Rows from block 2 of the image encoder of a small image captioner, named by matrix and row number. Rows with one number belong to one neuron. Each number is 128 + 32 x the weight over its row's rms, rounded and kept within 0 to 255. All counts start at 0. Numbers have three digits each.
After each neuron's rows are labels from the 100 images, of 14976, where the neuron reaches its highest value: "strongest on" is what is common among them. Only what is clearly more common there than usual is listed. The data: photos with spoken descriptions (Open Images, Localized Narratives). In brackets: how many of the 100.
# fc1: MLP up (encoder.blocks.2.mlp.fc1.weight, 2304x384), inputs 0-191
# fc2: MLP down (encoder.blocks.2.mlp.fc2.weight, 384x2304, transposed), outputs 0-191

fc1.175:145117163078126098098130142114153161164091116085137102111152139057138122097105097107122061152097087137188138141166126130099099112101142086141059135153200131155084151202079143169195160146147118075161074144164096125102152194097151037132163102095189164132166135160136132143107141211139101152150117123136136108121128125174079175149180120153149158115123131103143148080111109117133128117119065117158139145138180164089084109085189118106100124164132109117147093167113115100094106194138160132132087154087143092079131070150093095164168100088155105125098072095124055074134104120177084090
fc2.175:167163144151086198114135093099125189100071176125061109131116144152085135130163191144181140164156143094190084077122139144143206158150125184130127162171158122124134106141145150087141078183130168161115089107113134086096063093202118141121195170105129136188088104078149102121073120144154101104110102192095065119165139109149174155115136181170159101165145119096105106178119110123124115145136168136151136140075128121103163127193114144068163078130138106140176092082147098134130110078128091203092094106085089129110140115129168162100152137105139152160095182162194151110114161111139171126
strongest on: text has "grass" (38); text has "ground" (27)

fc1.161:080146147151163160150121140142145180111121091132176152149115142107136127111131090185168114099153197108112137123108201100132182123150078105168136133113109141162138110101156155113115123107124150150115106085139172142150162118081134131142165082121168155192104097144160113163145115123122124148143115063138123148136168167176136096090089145116142173176152135151158082131166131137131152070172134103066173157053134123121083160153099107180086134095164156158094147130085174107086168144105117050086123168145111154127095118098155103097086125136096120172124168141130103122120137126108092133
fc2.161:112173109137126080117125092121094157147104149121114071072149169097167132148159110144083155139148132113107196186072061110137124135118114101144138033146043150110095108138138119161080166104069119089094143165154140118100099180140071097146121126158097160144118145174087134101108124110079129169125113063092102195084165145114121120095132177154077104162173167173185080155122029141084149143197123105150055096108097145144102174152093120151113185154165136120086125221098036072164114061125150107168134107127096134134124120149109171148138122173113154141104182170115149131137151084111071107
strongest on: text has "grass" (44); text has "ground" (30)

fc1.122:148134069178160118127127173095103157064124101127167150137200112071116155148133136132175097096096118132162168114114115131160101127115171133136223103151063144128132116069114181169112119116168085129107128140176129103168135099124113100135110143075101114088136118110142106146083139118123179071129086118135098106163114122130157185109085119104116127113170066132086067138123131117164129099124114161104117081105210133132122095060125113122120113130082109120148138140123174161136091087151199043132188084145125123184184090109112058116091142127081133126106146137120117154116084147121146130
fc2.122:132153119148142105157112090117132143075104118156199131129130115133090153073156105121152141095124124126160105218138110115144140105130093107147111128178106107089121162072095159096120127121117099076122158152108080161141150143099138146138060175181141073163122095142114146119085141091215150120122040255146099093107114071127143152163169117113110090132119137112143133129107111144115084130126143173105137153078128129145154179133129154172127118096116145166110157126133153176130152184086110132151185140147133046196162147165101143143117074124091102170125143158128103134151052120093092121
strongest on: text has "lights" (54); text has "buildings" (35)

fc1.228:101132124132160133137126100142133203093166086110140069189120106114127158112162113181146080197140166153120149160116099091150117155123113109139121072147119091127177122158075084093096157167119129124063151082131160104133105153130150123120167115172126164145155151149122117119123096125124150126157104121172113124144142135115133091138102094170145135100118082121103113119165155040126176117081155156099155105152076163125126137131101108123159233167152162053118156190120125133170124153112113136115131143113084076084120160168180174092133104146162124111145088091143139108165106120192059126
fc2.228:106126115120081123168120183107128092184172143183088088166133138127187130130130158089112101136110161128173118141125106121111128090150164106127114137113123088123079106147134138159133126103104115085130141133152118133141133127094174153099176190130178131099145120126147139150177190130061111112037122255132047152067156102130172104174169105112114163114115179117120130108131156136085076105131122145107143122077154157117143201110154143146148174123114157162091139131173056067156130146080088163079123063135110194165162089050109116149102132122154205128102145120122173138126114101147106121
strongest on: text has "wearing" (33)

fc1.178:123140123165084183129109067072151117103083109099189077111187127150105181165166131147143098056135132092098138092134118156101171161171097095140101149123111161051109104171123110147172129096136070114172140135114094114192167091127117197134163116103119107094189074147135136142164129068079177136089104112167110115167142178063164132099087128171092072130152150113128103129117109141151105165116116142126133121100168125120090117118170169100116111117101159115181131121122147096155093119201161095171113121147100120139164094104141122115089181131162061143072118128127180135115108104112167136
fc2.178:128130162171162107177114110065112151151105101109130089141143089151100154114124115129198091121148155200085116129090147140150104055106163119128190191076132073201136135095153130120125086088145080115107159143131143115081077129092074206126108155147102092173182083170133080104109155088118137114133103234121119098159137110147111123076139106120134090140141109131104150132204161088078149152155132105093159135108134160112144197155138131132148079121103088178097159133156115149135127135147143148106121119121080052165096109146104092129157141131061142151086101158072162142126137134146155132
strongest on: text has "building" (26)

fc1.665:141170107102146110133168091166085134125121104131165097115158071138156131163060117133108115130138140058112183116120127123030146132130106132106113138133134096085146111099151190107111108132128163102159099091161098109139108140154084114150139093184177102106178139124096149164101150117040134135147113124133088152199155175080143100103121132131186174187142121116120176127078123184139178081062125094131092158137177072114093072127179101162174119125107144121103075090098132060137158113083127193134157105104094128127120137172175160150098175102099163129132159118096123136152137118094102128
fc2.665:119112151104174137088060148119171147119122121166116083150109133122124164171152180147111129095064136126156113082082101164163093073080158124129153105140087121160161122132096098133147139164122095178150114171152118150130079103084088091167143128098134171147181173074168077112125113096107176133100153000128125129137153125117108137088100168092134113129109167147182166152151155089128086148143110160176134088124146114073142156189120152142160110133192171193153116105106177090134128110141113084172171112130109125161149152071151098103097135122122146108141117108162144133141100165112163166
strongest on: text has "lights" (33)

fc1.120:180138125148104088146088153081141158101149115161091090170119112067132112130113146156094109108098149138142138158139154101107152138105122087087151183116123093124129105148128127122120115120120108122137107060129098155124139121178152139169159161106166128092064162122130092078148147177182139139219114125178105106053089068117142122125133109122178110135158043070073184151165101082138148183060075092093146101091127181140096139136094130153116084169191077112099151158104112160164105174110100109066093128136068144149165121177169088135114139133113137116079156099138108107130151125167121135
fc2.120:182150128097169149139150086150145132093112098129138104107132129120118119095148125129103097089143143136121111130121109065132151115134120099116103124096163148161162134136123122163103157137105143120124127093142127124120127099133161106092130144133166141093150103085163134136105124120121115122117096255151134168124089096120158075113119114097092147143125119107148132117118174142119130133133151137135123138127133145168127141136143127126118118115105175131138129146117143106125111128131167148119101087126102128164130106132127114114101094134133137118125090127107163126152095133145137154
strongest on: text has "holding" (37); text has "dark" (32); text has "man" (32)

fc1.662:157132115070123113088131151203148128131172146113121139165170131129109165202098142150102096144110116134074124092145132087095098072132154128123130119168106125071100171126144111158147147138144153128120131099100120109154069114109155088144126121110118085099115158107124146133132106178144127161182108120114115087091105104144096106166139167111137152176125130181081121129099192108109128113072136128133153152157147051126073179165140115138084166135069147108161117129116131124184135112080119207155153101089157127107149118130068136160044134160169075136116128097091090056078101107138062150
fc2.662:117147174101118193129104086117097145138129105087098121092081152108107121140166140076093087116133180113150147116087125130126182119090138127117172144132121105134148106168070113090198113104077129127121184128182096095093134104066108088073157148149155185152166146077142107120179134118151102140062197028097158101131119135172137138100182186132157147173128100139182085098103121141148153063147115207179123165127115170080167120155098147091183115101147133209121117109162103130117118073136177153114056161123141127098102092148129070096162112154123137089126092139141150174140102165141110074
strongest on: text has "wall" (64); text has "table" (56); text has "sitting" (50); text has "chairs" (36)

fc1.150:131105127085149114169120124169119110104111158120128111155136137178185136169089145104120084133146234122123169090171049185135111163105161124058128138076123139140149157082118126100093135138198207135084075087098161108123093145096160137138140114135177097115111079099086105111147129177116085135164187105114183118164092142090036165124136096093129176152160174168161122147056143121101108157173140114138154134163152133180107148144091060099112160091114150083149114135123112116119098054090121153123143132087156129151153149117139171123195104081106078115150121118138161137148111109082181113
fc2.150:087114112179150082067059113154154166127126141117140079105132105103150128077144120153087138183122110106094132129168132108096159188110161200188142073135147127165125140114111147104132122125095075134112016144137102084085180158145106096100134156142158168127154177091111110077141167112117105107151150000136145132118125069163161112071125127107139128103167077112116111130098122164180149104081106148130110159121127079091080080135111168102114116168080114104100079197144155135101147136124192144121074107130183112165174114149098080140130094129079119100136169128121159095118118103158144160
strongest on: text has "wearing" (38)

fc1.750:139142069163099163143159157083144133146121181165138097118159119135076112162151123154158098090149140088081113138096095098123187113122105154104102144128076153124098157100148165139091131118136115160109129106121110161195148136105081134134175148130141182093173105100191108056093080121149127158132120123117201179168130149101175151130103145109137167089106084108094183124113074100202104144054096137069201113160105087159085092151186086186122140095117134171119154085092125118124148108145106143124118137126137120128187124144170181098150132138075127134099193142160114031120150140196124118
fc2.750:113109150116128124146113180088098134138161141093135118127136123082138136083152131070091112173128123153105114111170112152111104099093094071142082155096108136189140119182111130115107172148117076138127148145175168130024108099096143129117060145142159178117093162206079140185114118116097124131156153211211173100157138109152090112053178132121097169156167154149127091135157126049114159196156155101101137137114078127101120142164173099127110113149209142119114125082126094128099071126111072098126133136110088108138134060104089074153131157076142135153127119097117144098167095124136133133
strongest on: text has "wall" (46); text has "standing" (46); text has "table" (37)

fc1.370:121160136120119091124138124110095139077150156133127185155156171098085155093131180075136109149131155063195162099126112108069121158076157116146181098102127104112182097152133148110132145171080125119161124106125154135079136170053104104121160114142108146207099126090148076154072086110087153078172146076160163157130063111173070151102070148129125119159210140123206122046138121147136179169143081139117131098124108105120156126189163091099147095100108141085094140152120176109159142074162156032156094142119121135116147150106167152107116130178125128074148180125106140164050112142130049064
fc2.370:169139145091152106108115124111135152137091119129103079079112107127141085126121103095144142147156117095143156131134122096099137141081164118151095123120124138129120090108136146124118149185113074130113070125132123091130188153060069114134175105137095089164093090135134087069125142130118183148098192000121133214129111153150086125146120183117116120134170126156154124142101132119123168150149139082137113104121107157138151106154128094106153110129106134097084145170111144156197086118123137093157140161126121149142143058151167151174129100142200128143081175041106164115066146150120113102
strongest on: text has "trees" (66); text has "road" (47)

fc1.640:118131158116154150132175188135120136135168127203079040166142084127086104097163105139106085193123126167135131126179122115112137136165046123119137131096164144181182118150161083137158121168081122081110061070149166132145165074094109137142126086124231144090101154085161127189209095168164128131156134097144129116086105120122156138127136071132100122151151136145132180081101066114124101126165114159107114107167155106095110068116147164108095107171125140134173184085141057121116092185075150147140130088104176165160119148155149075089116177094114157183072095147119091132137099090109156135
fc2.640:146093133160109125134121139176183137149132139160115134165125151131131188131145134174120119200141121152193113107156150106129185100198153131117112145165163145134177145098168127089163085147096133137131077123107095124061109104133116110141159117099140122133127115060147087188157110107124111130164076000110141145115154123126121135120062166151097125105156122108084177177125128160127122089108142146148142118108146150126182105142125125102155142156163080119143111111135158154142082157097108157157075123136150122096159094137133117111162156133175109158150171129164123140083095119151133171
strongest on: text has "trees" (71); text has "plants" (37)

fc1.676:097124048163213121110082190087068126124181075142061080159088145133177093104087141183151139131152152182143132095126136148102086102133126159168130157103177089090119122162079154161117100135154138128122101116157130095178101107141125177154143165148181074076140093175136075122126144110072116191137140067128131161184152108183111094106135094104178126124110103112154123162102102166112057172082118162089119120127184070107062144132133092060073144111078127134101167188156123057104096106092160146175096087135081152151123152162132115111215127144161131081094159123137193127110123080099159186
fc2.676:101097149184119079124092156070111135092106108145150109151160180081147163114043142119118116087079198110070170143172107091135089161170142123180177101147110098129137124100096124129135153113123123131162092112150117066112136139147113101104175177127127170137140187160084134132117160046107081121126110000182157141114114148107086181100128164113113061106135110139115126142126136154080107125130132153128120160100153102130120136073100096106184136170093161133134181128116147122103178106155146156125150142133102108125146167134127123173154138187065094065158107128155127149147152145161175115
strongest on: text has "wearing" (30); text has "woman" (26)

fc1.79:135137159107138114149103170100129134104098153095134146130197117129218142144101182133184152132098117071147119156135164160108188131178105179123167148091116108150181132132140112129123090105136110102167220119146164151102103099177146195098086027129137056107128071133177123140116194123088112106092160099146138122129115140130122100125166161171090131101138106120118138195112099118156159160097116126121193145131136105171156135141079088132102119130124135112176108105108168082136110167101176069150122102139118157096140111136107135069118167184150061102093077078121127178103103132089119140
fc2.79:122109204126156105128118113133136145132108138084094099167080148092120139183115139106139062125124156138144134145121110157084141087094131086190140162055185146135146172148122149119127109115139066129145128134127093140151150110141150103100161112129136098099137163126164118143148088077121110132168103000108124126197086115150048064136157100137134101112104100145134100163123108148076097160116094094113144116137108130130127108135089158061170084124176174120159102080108168082139164179162142159164124156102097131118100134091086186165120139162116134073077092182054151118180191150171117196
strongest on: text has "wall" (52)

fc1.573:130146176067137167133142114159117172139127122131110144168123148106161136076143172071108125099173160080157112061147111117147149111072102158155142090137159132122178124181133138109071189186136106123127126090142171095127170156061121127117075122161121194174096106124127046110135114150106108063078161059109155157126082145126093093132099102140182083092159108150204143142108082149081142146125090130118160076120085124087156153114095081127167098126146132118145161131159094080179122116102129091185115135089120186075132101131116116167089105151138180125130178099115121081109132122126015159
fc2.573:147151130119113135117093154125152150155091112138080119090137139129151060174123153072151159131184104085183141128090113113083101167098097104107155124129093109152145114119099125115109154151077096183097128151147100110183230156077079106126124106130117081171068112179094137080123117123088172080139142000102112196171125168144100078151112173147111112106189131163188101137074075109131166109112175077117082081146095122154128118170119123112124139178096111107101115176128137127175105141148151060192185205130090183106184086157129193168099118192138130124112187110123150100092139118087091134
strongest on: text has "trees" (62); text has "road" (46); text has "vehicles" (39); text has "cars" (35)

fc1.414:158148198136081136092126133113152149113113134120091137150105128132191103095101143140126054125115168107210096146094148102138100098122133093176116141131089130171170085133160126091097106141105117096101109056108175051125131088158087081167153165150144144159083139118120079196143164154123102145144120137085185116124106098167132127150142105130161127160071054147115134105163084111142148197164117156097185140153143131090119060180116125142124093136174111120097132119110107141122142164164115121107150089092132089128083105173128147175126094091180082174173139085152134133144153089134096114
fc2.414:158092145160119121136126101155136090138148104186100107135136113132160113098129172122148123073160139095107097092100104129134187100131150142087150100137209157114114085168127090164128099185141139125181117122106133105204148152117137122104135144149161148124101125080197107129122152135104144197112123255166087125079125117115148116086084138120147114118123112111123128117089111144108113127140135106137144118160124146120157146109121126093124135118125124161164104165159091088147135135135090148166136065166100188072094111111129136108111083085125166122134116123129147136115070147135126095
strongest on: text has "holding" (37); text has "wearing" (30)

fc1.725:160160098097098105154148160130162106151093165107046092137124080110107149120166108128150157130132164128100189110154140113127121159138174123116068114181151062098079152131137092160179110154173175066130075076128070170172124096124127054150121118095137143115127097177121111106119118120126118125111132082152091166081094167151086188131124169107104128091117077096169162183107140100100130123149149122156106121128081125112072108134112140058148161149225178191119159096137076094154129141113149178144094135173127121089106189151070135142189133157196127204082121112161114114101101079135155133
fc2.725:116090122099145109153111093092136103112100172162112121168079099104147139122137110084141133159124084151144142091126168111145132166145170117121123067132175064118169113084151160127140167090140130144105065110120074118102129133141168095119195162146110154134096076128118133164136191085174137114116058000099122164091154102167143169133061138154131078120146144120152113151102171150153157085181159067138134136092146123108140096115139146136082175141147140093197063122140161118072081120179142159122041080149129122139115097167151132162218167155132140110070114147138145179048125119155126166
strongest on: text has "sky" (80)

fc1.393:091159110161108133102123083110129181145160121170141149149119136153177137121195142102111046088136119119086134199125165135152125107085145065160127140113164078101139130132042128089145139152143129127150160101151182102155143188119132130056155176121122131139122104154128148126164153118104113180148155129172175120093089166085109092127137180118142191135115086122116119173146133104177076139118098142107134141175145188147124066209124092103124110152098071087128099050100149153155164185140131102153128145119128116123140054149161146142100105119178080100115060097139121174111141163140118092
fc2.393:138110150119129128141119124163106093143119162127123102131133134101138143087134131106144065153119147150160097065087099151057153125108130161097160090171119147123125115154122128098117068151132132119129085078121125124126170104115143140149153144143151161120130139096167115156127107136070135128125109255105095123173128133169107164119160121130144115133148127124123169095126124135139147128133096134112120062143110117143142104135125130116134121139143107157130098163149089090161109133118109133142110121152121153137065111126124131122135104130161171111136143138149141127125106138118116120
strongest on: text has "holding" (39); text has "two" (36); text has "woman" (25)

fc1.577:197158135063139129137188163225107094133111159154109174124130087139112156051158106080162143127047089151092088090126158201127119085135118148126155144053139163118166134144139088081146037138152085146145124115104144115104076089165145152150116159089106128130081116087077162191152186139108122107153095081111183136109094149130129108145100148141154108111092116155104121191109122134185107090135170143206110162113144123133114146040098120168130136144180120104028155122139119107088151094152140192149140076094101185126122141155177116176124175100176126186091073147090076107122086151096116131
fc2.577:091096138154151117115105189155217122125164066116142128087112089099078141147114128168159087091160091169191140119169123180121126120101127166119080124151150069137122140072132149114145178206093104133131073140164142121139158094118125137173150167140135072092120145129116164136169113075154136113121068000085144128089134126148166113171108180127086115092130160097106102153081112165137130132148154145123126061096097081137079119163111114102136158131112125132133113109167149105124127109147151103142092207140181176161126137141128128099140113131147133165112074125167121154085147165111169109
strongest on: text has "wall" (50); text has "sitting" (47); text has "table" (41)

fc1.581:082145143106125200186140166146106135117159178151126111080156069198196076134062104114114125113157140156152105151184122153182113132158164159105180177150135116178069159130095091169123097144118135127140147123132130137109128184093111113130148072160080050141177102153089108156128196141178169073056143085134084086137071087145145125104051078095118108064077133126105133109154116159104067138136117151073095167109108109161205162164113159172131111096117121095132102141125140111076111153093129134108169095174148105091114147126112111146149192146134205172121124124118136106110076173122163098
fc2.581:128188114158166096142118168145093157108123117126097146146120094147201122152178083138084079157164105106092116140146134125104095184148110074157139156086105143135113158098109148089125116145164056144111183134161087119100186238127140152137145136142162129106159084155128074090119130117197158163129180015143161087140111142099091140100189100118121146081101106164138113118083120114103127139165112098112087161114133148154106112086137140130109121156138081127118119150098169108119148146106093099113136199111138046192095122136095156136127147165144071136126105230124131138129085145119105122
strongest on: text has "grass" (39)

fc1.312:165134112144157134126100175176073158105120138151116132113191078113141119125163100140107158130095138122174147160174118139152115171103098148086104084112131150121135126110076144100098097218200157123109095115140112101129105095059210123120119135138126111122135095087116160033121129209159114139096153100102150134151081078118085172113170107139183174131120158180167105096132129155129107147126145139139103153126107157149114187160142160085092096136112093065173075110127152111133076140110135170131122136100120094117148122115156158088170147072119158158160213101130139101158093146162128165
fc2.312:119165174185147114091083164148088170192130081117123040098101139146113099122154124158116119140118081077116156101094072139153101159178175192165112146124127101146089126090109121077138190124131164120107080137109097075126130147165120102150151169070140156124155197087111112094109159114131133134176114000158114195137137089137161115162123106105138091124199164063103052110060050101172131100124129135094143170104114091056094068114104108158116137145074155127130057165114121134084149152135183150120068174176130135122100125139114125142110121124124128157161124130169114148113125080168150134
strongest on: text has "wearing" (39); text has "man" (28)

fc1.546:154151125115091129137166139123139092116131098065084154155154109119131126103133120129137066147100105158118132183120153117151125178181078129115094175092145094140111135075103132109099092094167155016143097130112119123127106069101123162088085110183095109208130158157105094090071190183083148155136104104139195133175129173162010156154107087107166108179092099145178145176127133157128122139139068120145154140134173142147121093112100141095095125123168171195143149173139146094177129133131133120108164162100167126159128114125160183150175064160178135145121151101195106162100176149148117146
fc2.546:147109132155132110102103116157140135132162103117155112164119150088105118102129141176139082117095108122155134123158109119127131157092145145152140132128148149147112154104131092118131088152107110146127138092124114096070134079144140095122177127132134132131121106079157128154106129149104145128151115000138149151111126102126151149076114162128130131141139118151093130136142147114128155141110123171108128139145128125151124100121111101125147110130130140146139103102117148142122139131128120119114118139166125116158124123109095117118124116119161129134115141114120124149157086114146165119
strongest on: text has "wearing" (44)

fc1.314:101099163148156172136163180179054121183153142081092118115162115134119117117049129137124050114204087159100124147129102147136155102091100116138096094100107119137131163126062160147161109067136074122154074136205130134083125090141071163091147174180128130137135105118129146100157169188112086102174137141147093059151172137077120136105079154104124134157103071125166116164118115162166139104096108173101137142112170088173111109101119081136134129086118117146092144163077164162157109112117149063094172116109144158171122073136148168110107178106101111110112116142111138168189079107087219124
fc2.314:157108178158117104140171081124135151120114078137144149121076131107131081141105099098144077092129206106137093200161136153034128105122163089142094114113127138065103134123142151130063110151122141152132217160149154134183135140094145158151153101172171095131111108115055136143130134066149162103081099255156118120060091117087115106152183120115131116155083133105081152147088148135121104122170136123133129138123099147172156139107158092153105159097133120166098155100143176147105199124165093049143120117105084102129152153117160118147122127083105100124124150098117149097128213171120100113
strongest on: text has "holding" (38); text has "lights" (33); text has "front" (31); text has "playing" (26)

fc1.590:099124113117112103123116139089109143146120142093040137077191149130114100083176157091145082200099153089121145142126124173086158121180118084139129199125084158077117138123134121152127178109168103100167115115145073083105153151083177156134176108165128081158118172119132167102113091090164183155094121080070135130076114186106139119077125125162173115117148168167133069132108068151116114067119092135069106115141113083108130118139080129140084138208130096119126126159142178095163095110081130118107144145102174057187098108097131105097160109154149115139105090119121128093126130125144150157
fc2.590:123109151134130153163139205087126091114120165143147132118159126142109100156141111164114103095182114148115113116093106159161137110100063096117120174118120187138107138069113126175098156117154193107118103164086131104128136128136123156137145133089106117166102051129099132058143100139146113188129139175151135173126121153100141138126164159121124159111111127111116064127138121154099161144106169194122153121187146131147114106136148132182105114128120099164120140073122129127150063129084079174107110133120133082185118152166166101109207099131119103143110181178178155092099141142103135143
strongest on: text has "trees" (85); text has "grass" (31)

fc1.457:094159134115113177084154083087165125215144111072097138129212168126107110130144141152153058095181144112166141157166148081070138108123174148097111124130145108154117128090127121147114134101160076103131131099169116197108159106129110122158140170083155140117124111169120118116114133163080069102163122123138127086148143140085094150076099151081162160167088137138136182160114071107063080151096058155114181136158149149107100104164116080143130050095128085099164087096141094153134142165192145137139122130127135097137164046177139090180147143113118101130136111127087149142088125176147145087
fc2.457:131120113102137094143149126149135121088123117114135137131148125140117115094132135161138086126096116120135123123111136151130112140124133115130145116128133122102150118151143116091165118129116146135129110065165141147141138127144158137140096127139143144143142125126134133135118120142107131130122117255125153127148138123150112138109131118124122110130127123102114114123166123096155137136122132126138097079116126146111141147114134113141147138114142175106155121116139152129115108124135136099144143144117110134109111102153132126102101132133146110112119157114138126129096143140125127124
strongest on: text has "grass" (28)

fc1.293:097145145121091155110113129069142152141097104136148149130107146138133134134182110157144117159143167070101119172108144136143154117095109104181096103095131109142152125166053054109109104127126112142132183092175102204130142180113113124082136109113143167170134170120139113136156093114087125077082121096124131096128125157155143104098131119088161156082139152034147163133152179065107134170138042167113178118207122175116154138155099111118111079108129117143178108165124142122114116087153171108156157203127095048140158073164119118185162147112123130134033158155123174138145110172157114093
fc2.293:138182122101132133066165090132094181105114143121158119152141108096098138086055118139149107079105115115115130107128167096095116122067144152133167073129144084130145131099134178112153135125132145094190112128109150194094154109171125121152095094101159137163127123092141136101117121117073124137114121255141116148177084138134071120059090164144133115146112172123118099114158125156149083144109112091127126116100054160118088118136141100117112141108151174165120120091141110159150222123173118133097100131142132123115107077164149133113126111103141143118158196148146113132133113134102154116
strongest on: text has "grass" (47); text has "ground" (31)

fc1.348:130187161110114114109155139136063152188152104110090104104074165080190140150184085104143128130100075074192152147132108141127136096138142199131150108187145136128145144187138098127140100181112146134147118147122109074159113102072052152107137098097126127158172160131182113144083134118106132188151124095133113149134063126143165143190122139143148150136111094130116102114129164147100160100174098153128108138120103142114089157150153099071101100125115109107083142122090142034149118144104165098155081113140112135163155116092180129066124117115157145119091121165160077093112126137174105131
fc2.348:119151100170134140119129122123141096146117125113105109132128117122082167107100109186163121141090137122140124117161149084211097076095170160151130170127140140136059130060098119118117151116089091097121070092102147149112140108095135136123175181131137087116147142039134132082078191155144194067159148000153162134162170151126072109113126172112133131132153160125146109138134159120111143122117091103148133114154133116149128102123103096112164111140101142113148135123116149175174167133164096151125153123134136130115126145148148112134126110155146145128078150128088114106159154112115215117
strongest on: text has "grass" (26)

fc1.151:136158138055089103101141081152168158067132074083116076161073132125110157165067121141143096120062112102105177105124123093185152184090148077136127120182118178122103123154143122211156103093147202140159149104081080173158126121155116044098132118158166103129195144138167169110131145167134097104142159120099189125124061119187094101073087071103095138105130102093112103138118188099139109101183124137130120151140113155178179157152146128148119155170118097103127087135175129174114176111157118127167150096109191081094158131164118068103137162149149143089160153122114087086132090146089115093
fc2.151:117096118142092138088080101129102122167086160143134119129156121147136089110143123050179128154115084121185076130116137146110101141076172213125145084186114117131159083141109120121090078121075037102133120156167154168121118108135143143129120076118149184190133106075139127146093123102146157095091169175175132083146119065152148157129162177181132138129109125175116100095148112156124170134130139144105097168122109086131136053190102115140179094118202154134112174116127157170157140111103074120109166155108121149127134154186097126137127080075152161099071121130082110122189112158147187129
strongest on: text has "holding" (35); text has "sitting" (33); text has "two" (30); text has "man" (29)

fc1.340:079173112095167087198149150109107188121142130053170131124170097127156114135148171071106122152148134137095062161117134121138110109142158062149144108134113108156122123084156156148117131105136115100089122211164120163111084121137139141126126161107168125168187080150182085156115156135101206165106122075145129122171074161142086107083075141152102105153175135110133112121133118102116167126160136129074107114030140134164120131105090156122139130100183172177107114200103130134089163139151087046117126064122131135121138088145108178126052144094148131118098151144137066110131137104065111144
fc2.340:099207139106105045150162102093108182105154118151131079114138077159149131224159113131087145146189153138085148169125098130151217169107106045152119078114082135084140143168104090175119166110126093092141140119142107128052123190129108077112071131139134115136179111175101137094120113102151165171163124084086134136155095168135124213144135137135068111113122077139139100091112093156116084111172132151137100120132080166132098168094105127137133143156142100178145119165100104112157087104118122109137150117104115138166044130095161146177123144205072131133088094132100115098182105088123111143
strongest on: text has "grass" (38); text has "ground" (29)

fc1.434:137165142135117158078110116210169143127183136190100171136115112134101095087132121160099127108123137150110161119061159154134099102097136147142076097065107126123140190121143175155119081132147154126066084117061126140096138117150109095146010131195145095155103104138120110126121141185077106140157111130155148139104171100093095106168121113101126113154061093126160108086105121156140089114116136164140119083173129120087120171110147136171097107107065156127096146084071150174172175122095115119139159137065150055195091149171133084125143146182125121127160108180119107173164143123096128121
fc2.434:117121128133131067125093119112176165106154111064170092099144114092118079158137125090109161033103173093126165113135097090141090137125112187139193138150134140132144085126105092116101136144165150120111216135151118168114142114134159148144155086167193145119149119131113116142084107081091119092139169154094099132105073123127201195109150166134181164169159219102118126136129158126075144086193111140184077098124116100126152120127097173131112147148193104105132118073123145074157152157151145146102091141159156142069104127147120137130114091109126134121166143161164174107168125110182135133
strongest on: text has "holding" (47); text has "standing" (46); text has "wearing" (34); text has "woman" (29)

fc1.226:117161169133098100153175092143162129106175081158140130088150135147150178061120120139133131124130193101113165168120100088107103182107070090084131089128163136141209134135124100144124070168138082157138083149161161183151148111120089119110113141149169147086153121119195142110105111076163138131137111100108101140125107143179137136114092156132095160137074136160149107142115131135101132176126058159142114182143105144114108058106145132052152131130145158129119154120138132088196109122227099132116176089149073160177114095111150193196074081184151077137108182119061164172119178132120099129
fc2.226:121192130130089105085103144148095134107125157087197172116117136108088145105100147093081111140131188124097113117101123085094175109128166090100148177129165081127085090156111084076149138128119098133123124088142110134117109095076119182050170145124152160123122117106086149112141105157078186166191109064106154159120064165083145109079066088143111135163159167043167118133107145145106158234122120145083100134171105161110102110155132157129125107139083126174106127156133095127156152111139116129129126177059097134131151163085101049105096100112094148157098116132157099158172125105114125116
strongest on: text has "building" (36); text has "windows" (31)

fc1.167:145184122068174162178163132123144139090091173131113124145175109163083128113076117163090114101143112059134096072118088111111129098054119139151124113115185080173135113109159188109076166148106157117104128091126109103142138103165108114183042085102163162141159130093153111158094160107057117113165110107131138108119079147135158162145174125133134105117137150171083113142172083166148136143138131138137087185112130188074124133141144122103144124112151123169171123170145178135152075170080108108140106140177089138094130170147075081077156134176153136124127115102066113092147118097125097134
fc2.167:096126147120119187167198152119147126171112135145124170137143148169091131102155162194182097096151096185132136105062100138125124124118150130147176118143159142132092108090123088064106092143139136150141150119112129108144165136209113158170136112117072079148134137099121180097127066115164159112141113000146142130155168103081113096104164126121116097030140134126183121148139129130098159159061157124093089137131109104157158123121118146121168107117084121169117112137142161110137118162091145081170144166130095158146105146161142093140118080163145116107107108152141133114127167163104082118
strongest on: text has "trees" (58)

fc1.486:103146114194145097116176111066195115124126070125126126114140116147074141151174150173168104160084104102093142163134101122138149106181154042095129101054085150109142144154223101160177120062049137194085087147117154173157114078107135140189073156132191115159144075112159070125125114113140120161120099106128082146117116087083153095048134154148119125163181153177098141176137128104178140205087051125128132128151115115094173157179113113137114115109071097093132124191138144088186153146138120052128142105138089122131127126164148161074134111133111112128120112128134149168122177112108110141
fc2.486:137131162136157123134126151048197150147152140148121126139164183112079143180135116130146116130138149105106158117110171156158125172107130122122094162135161139151182128164081192147121150072167144131106119130100117149083167130137156181148093123144183139112117122165109137113115182092100119141195112069104121115090042143125158135122095095118127128161121206090143135113146067099068122135140152096063128102163120201130031158134136166123140126154151094131098132142116141073090072089155148162161114136144122137117134105155145146141101103113108121147110075147100070162164100101170192161
strongest on: text has "building" (27)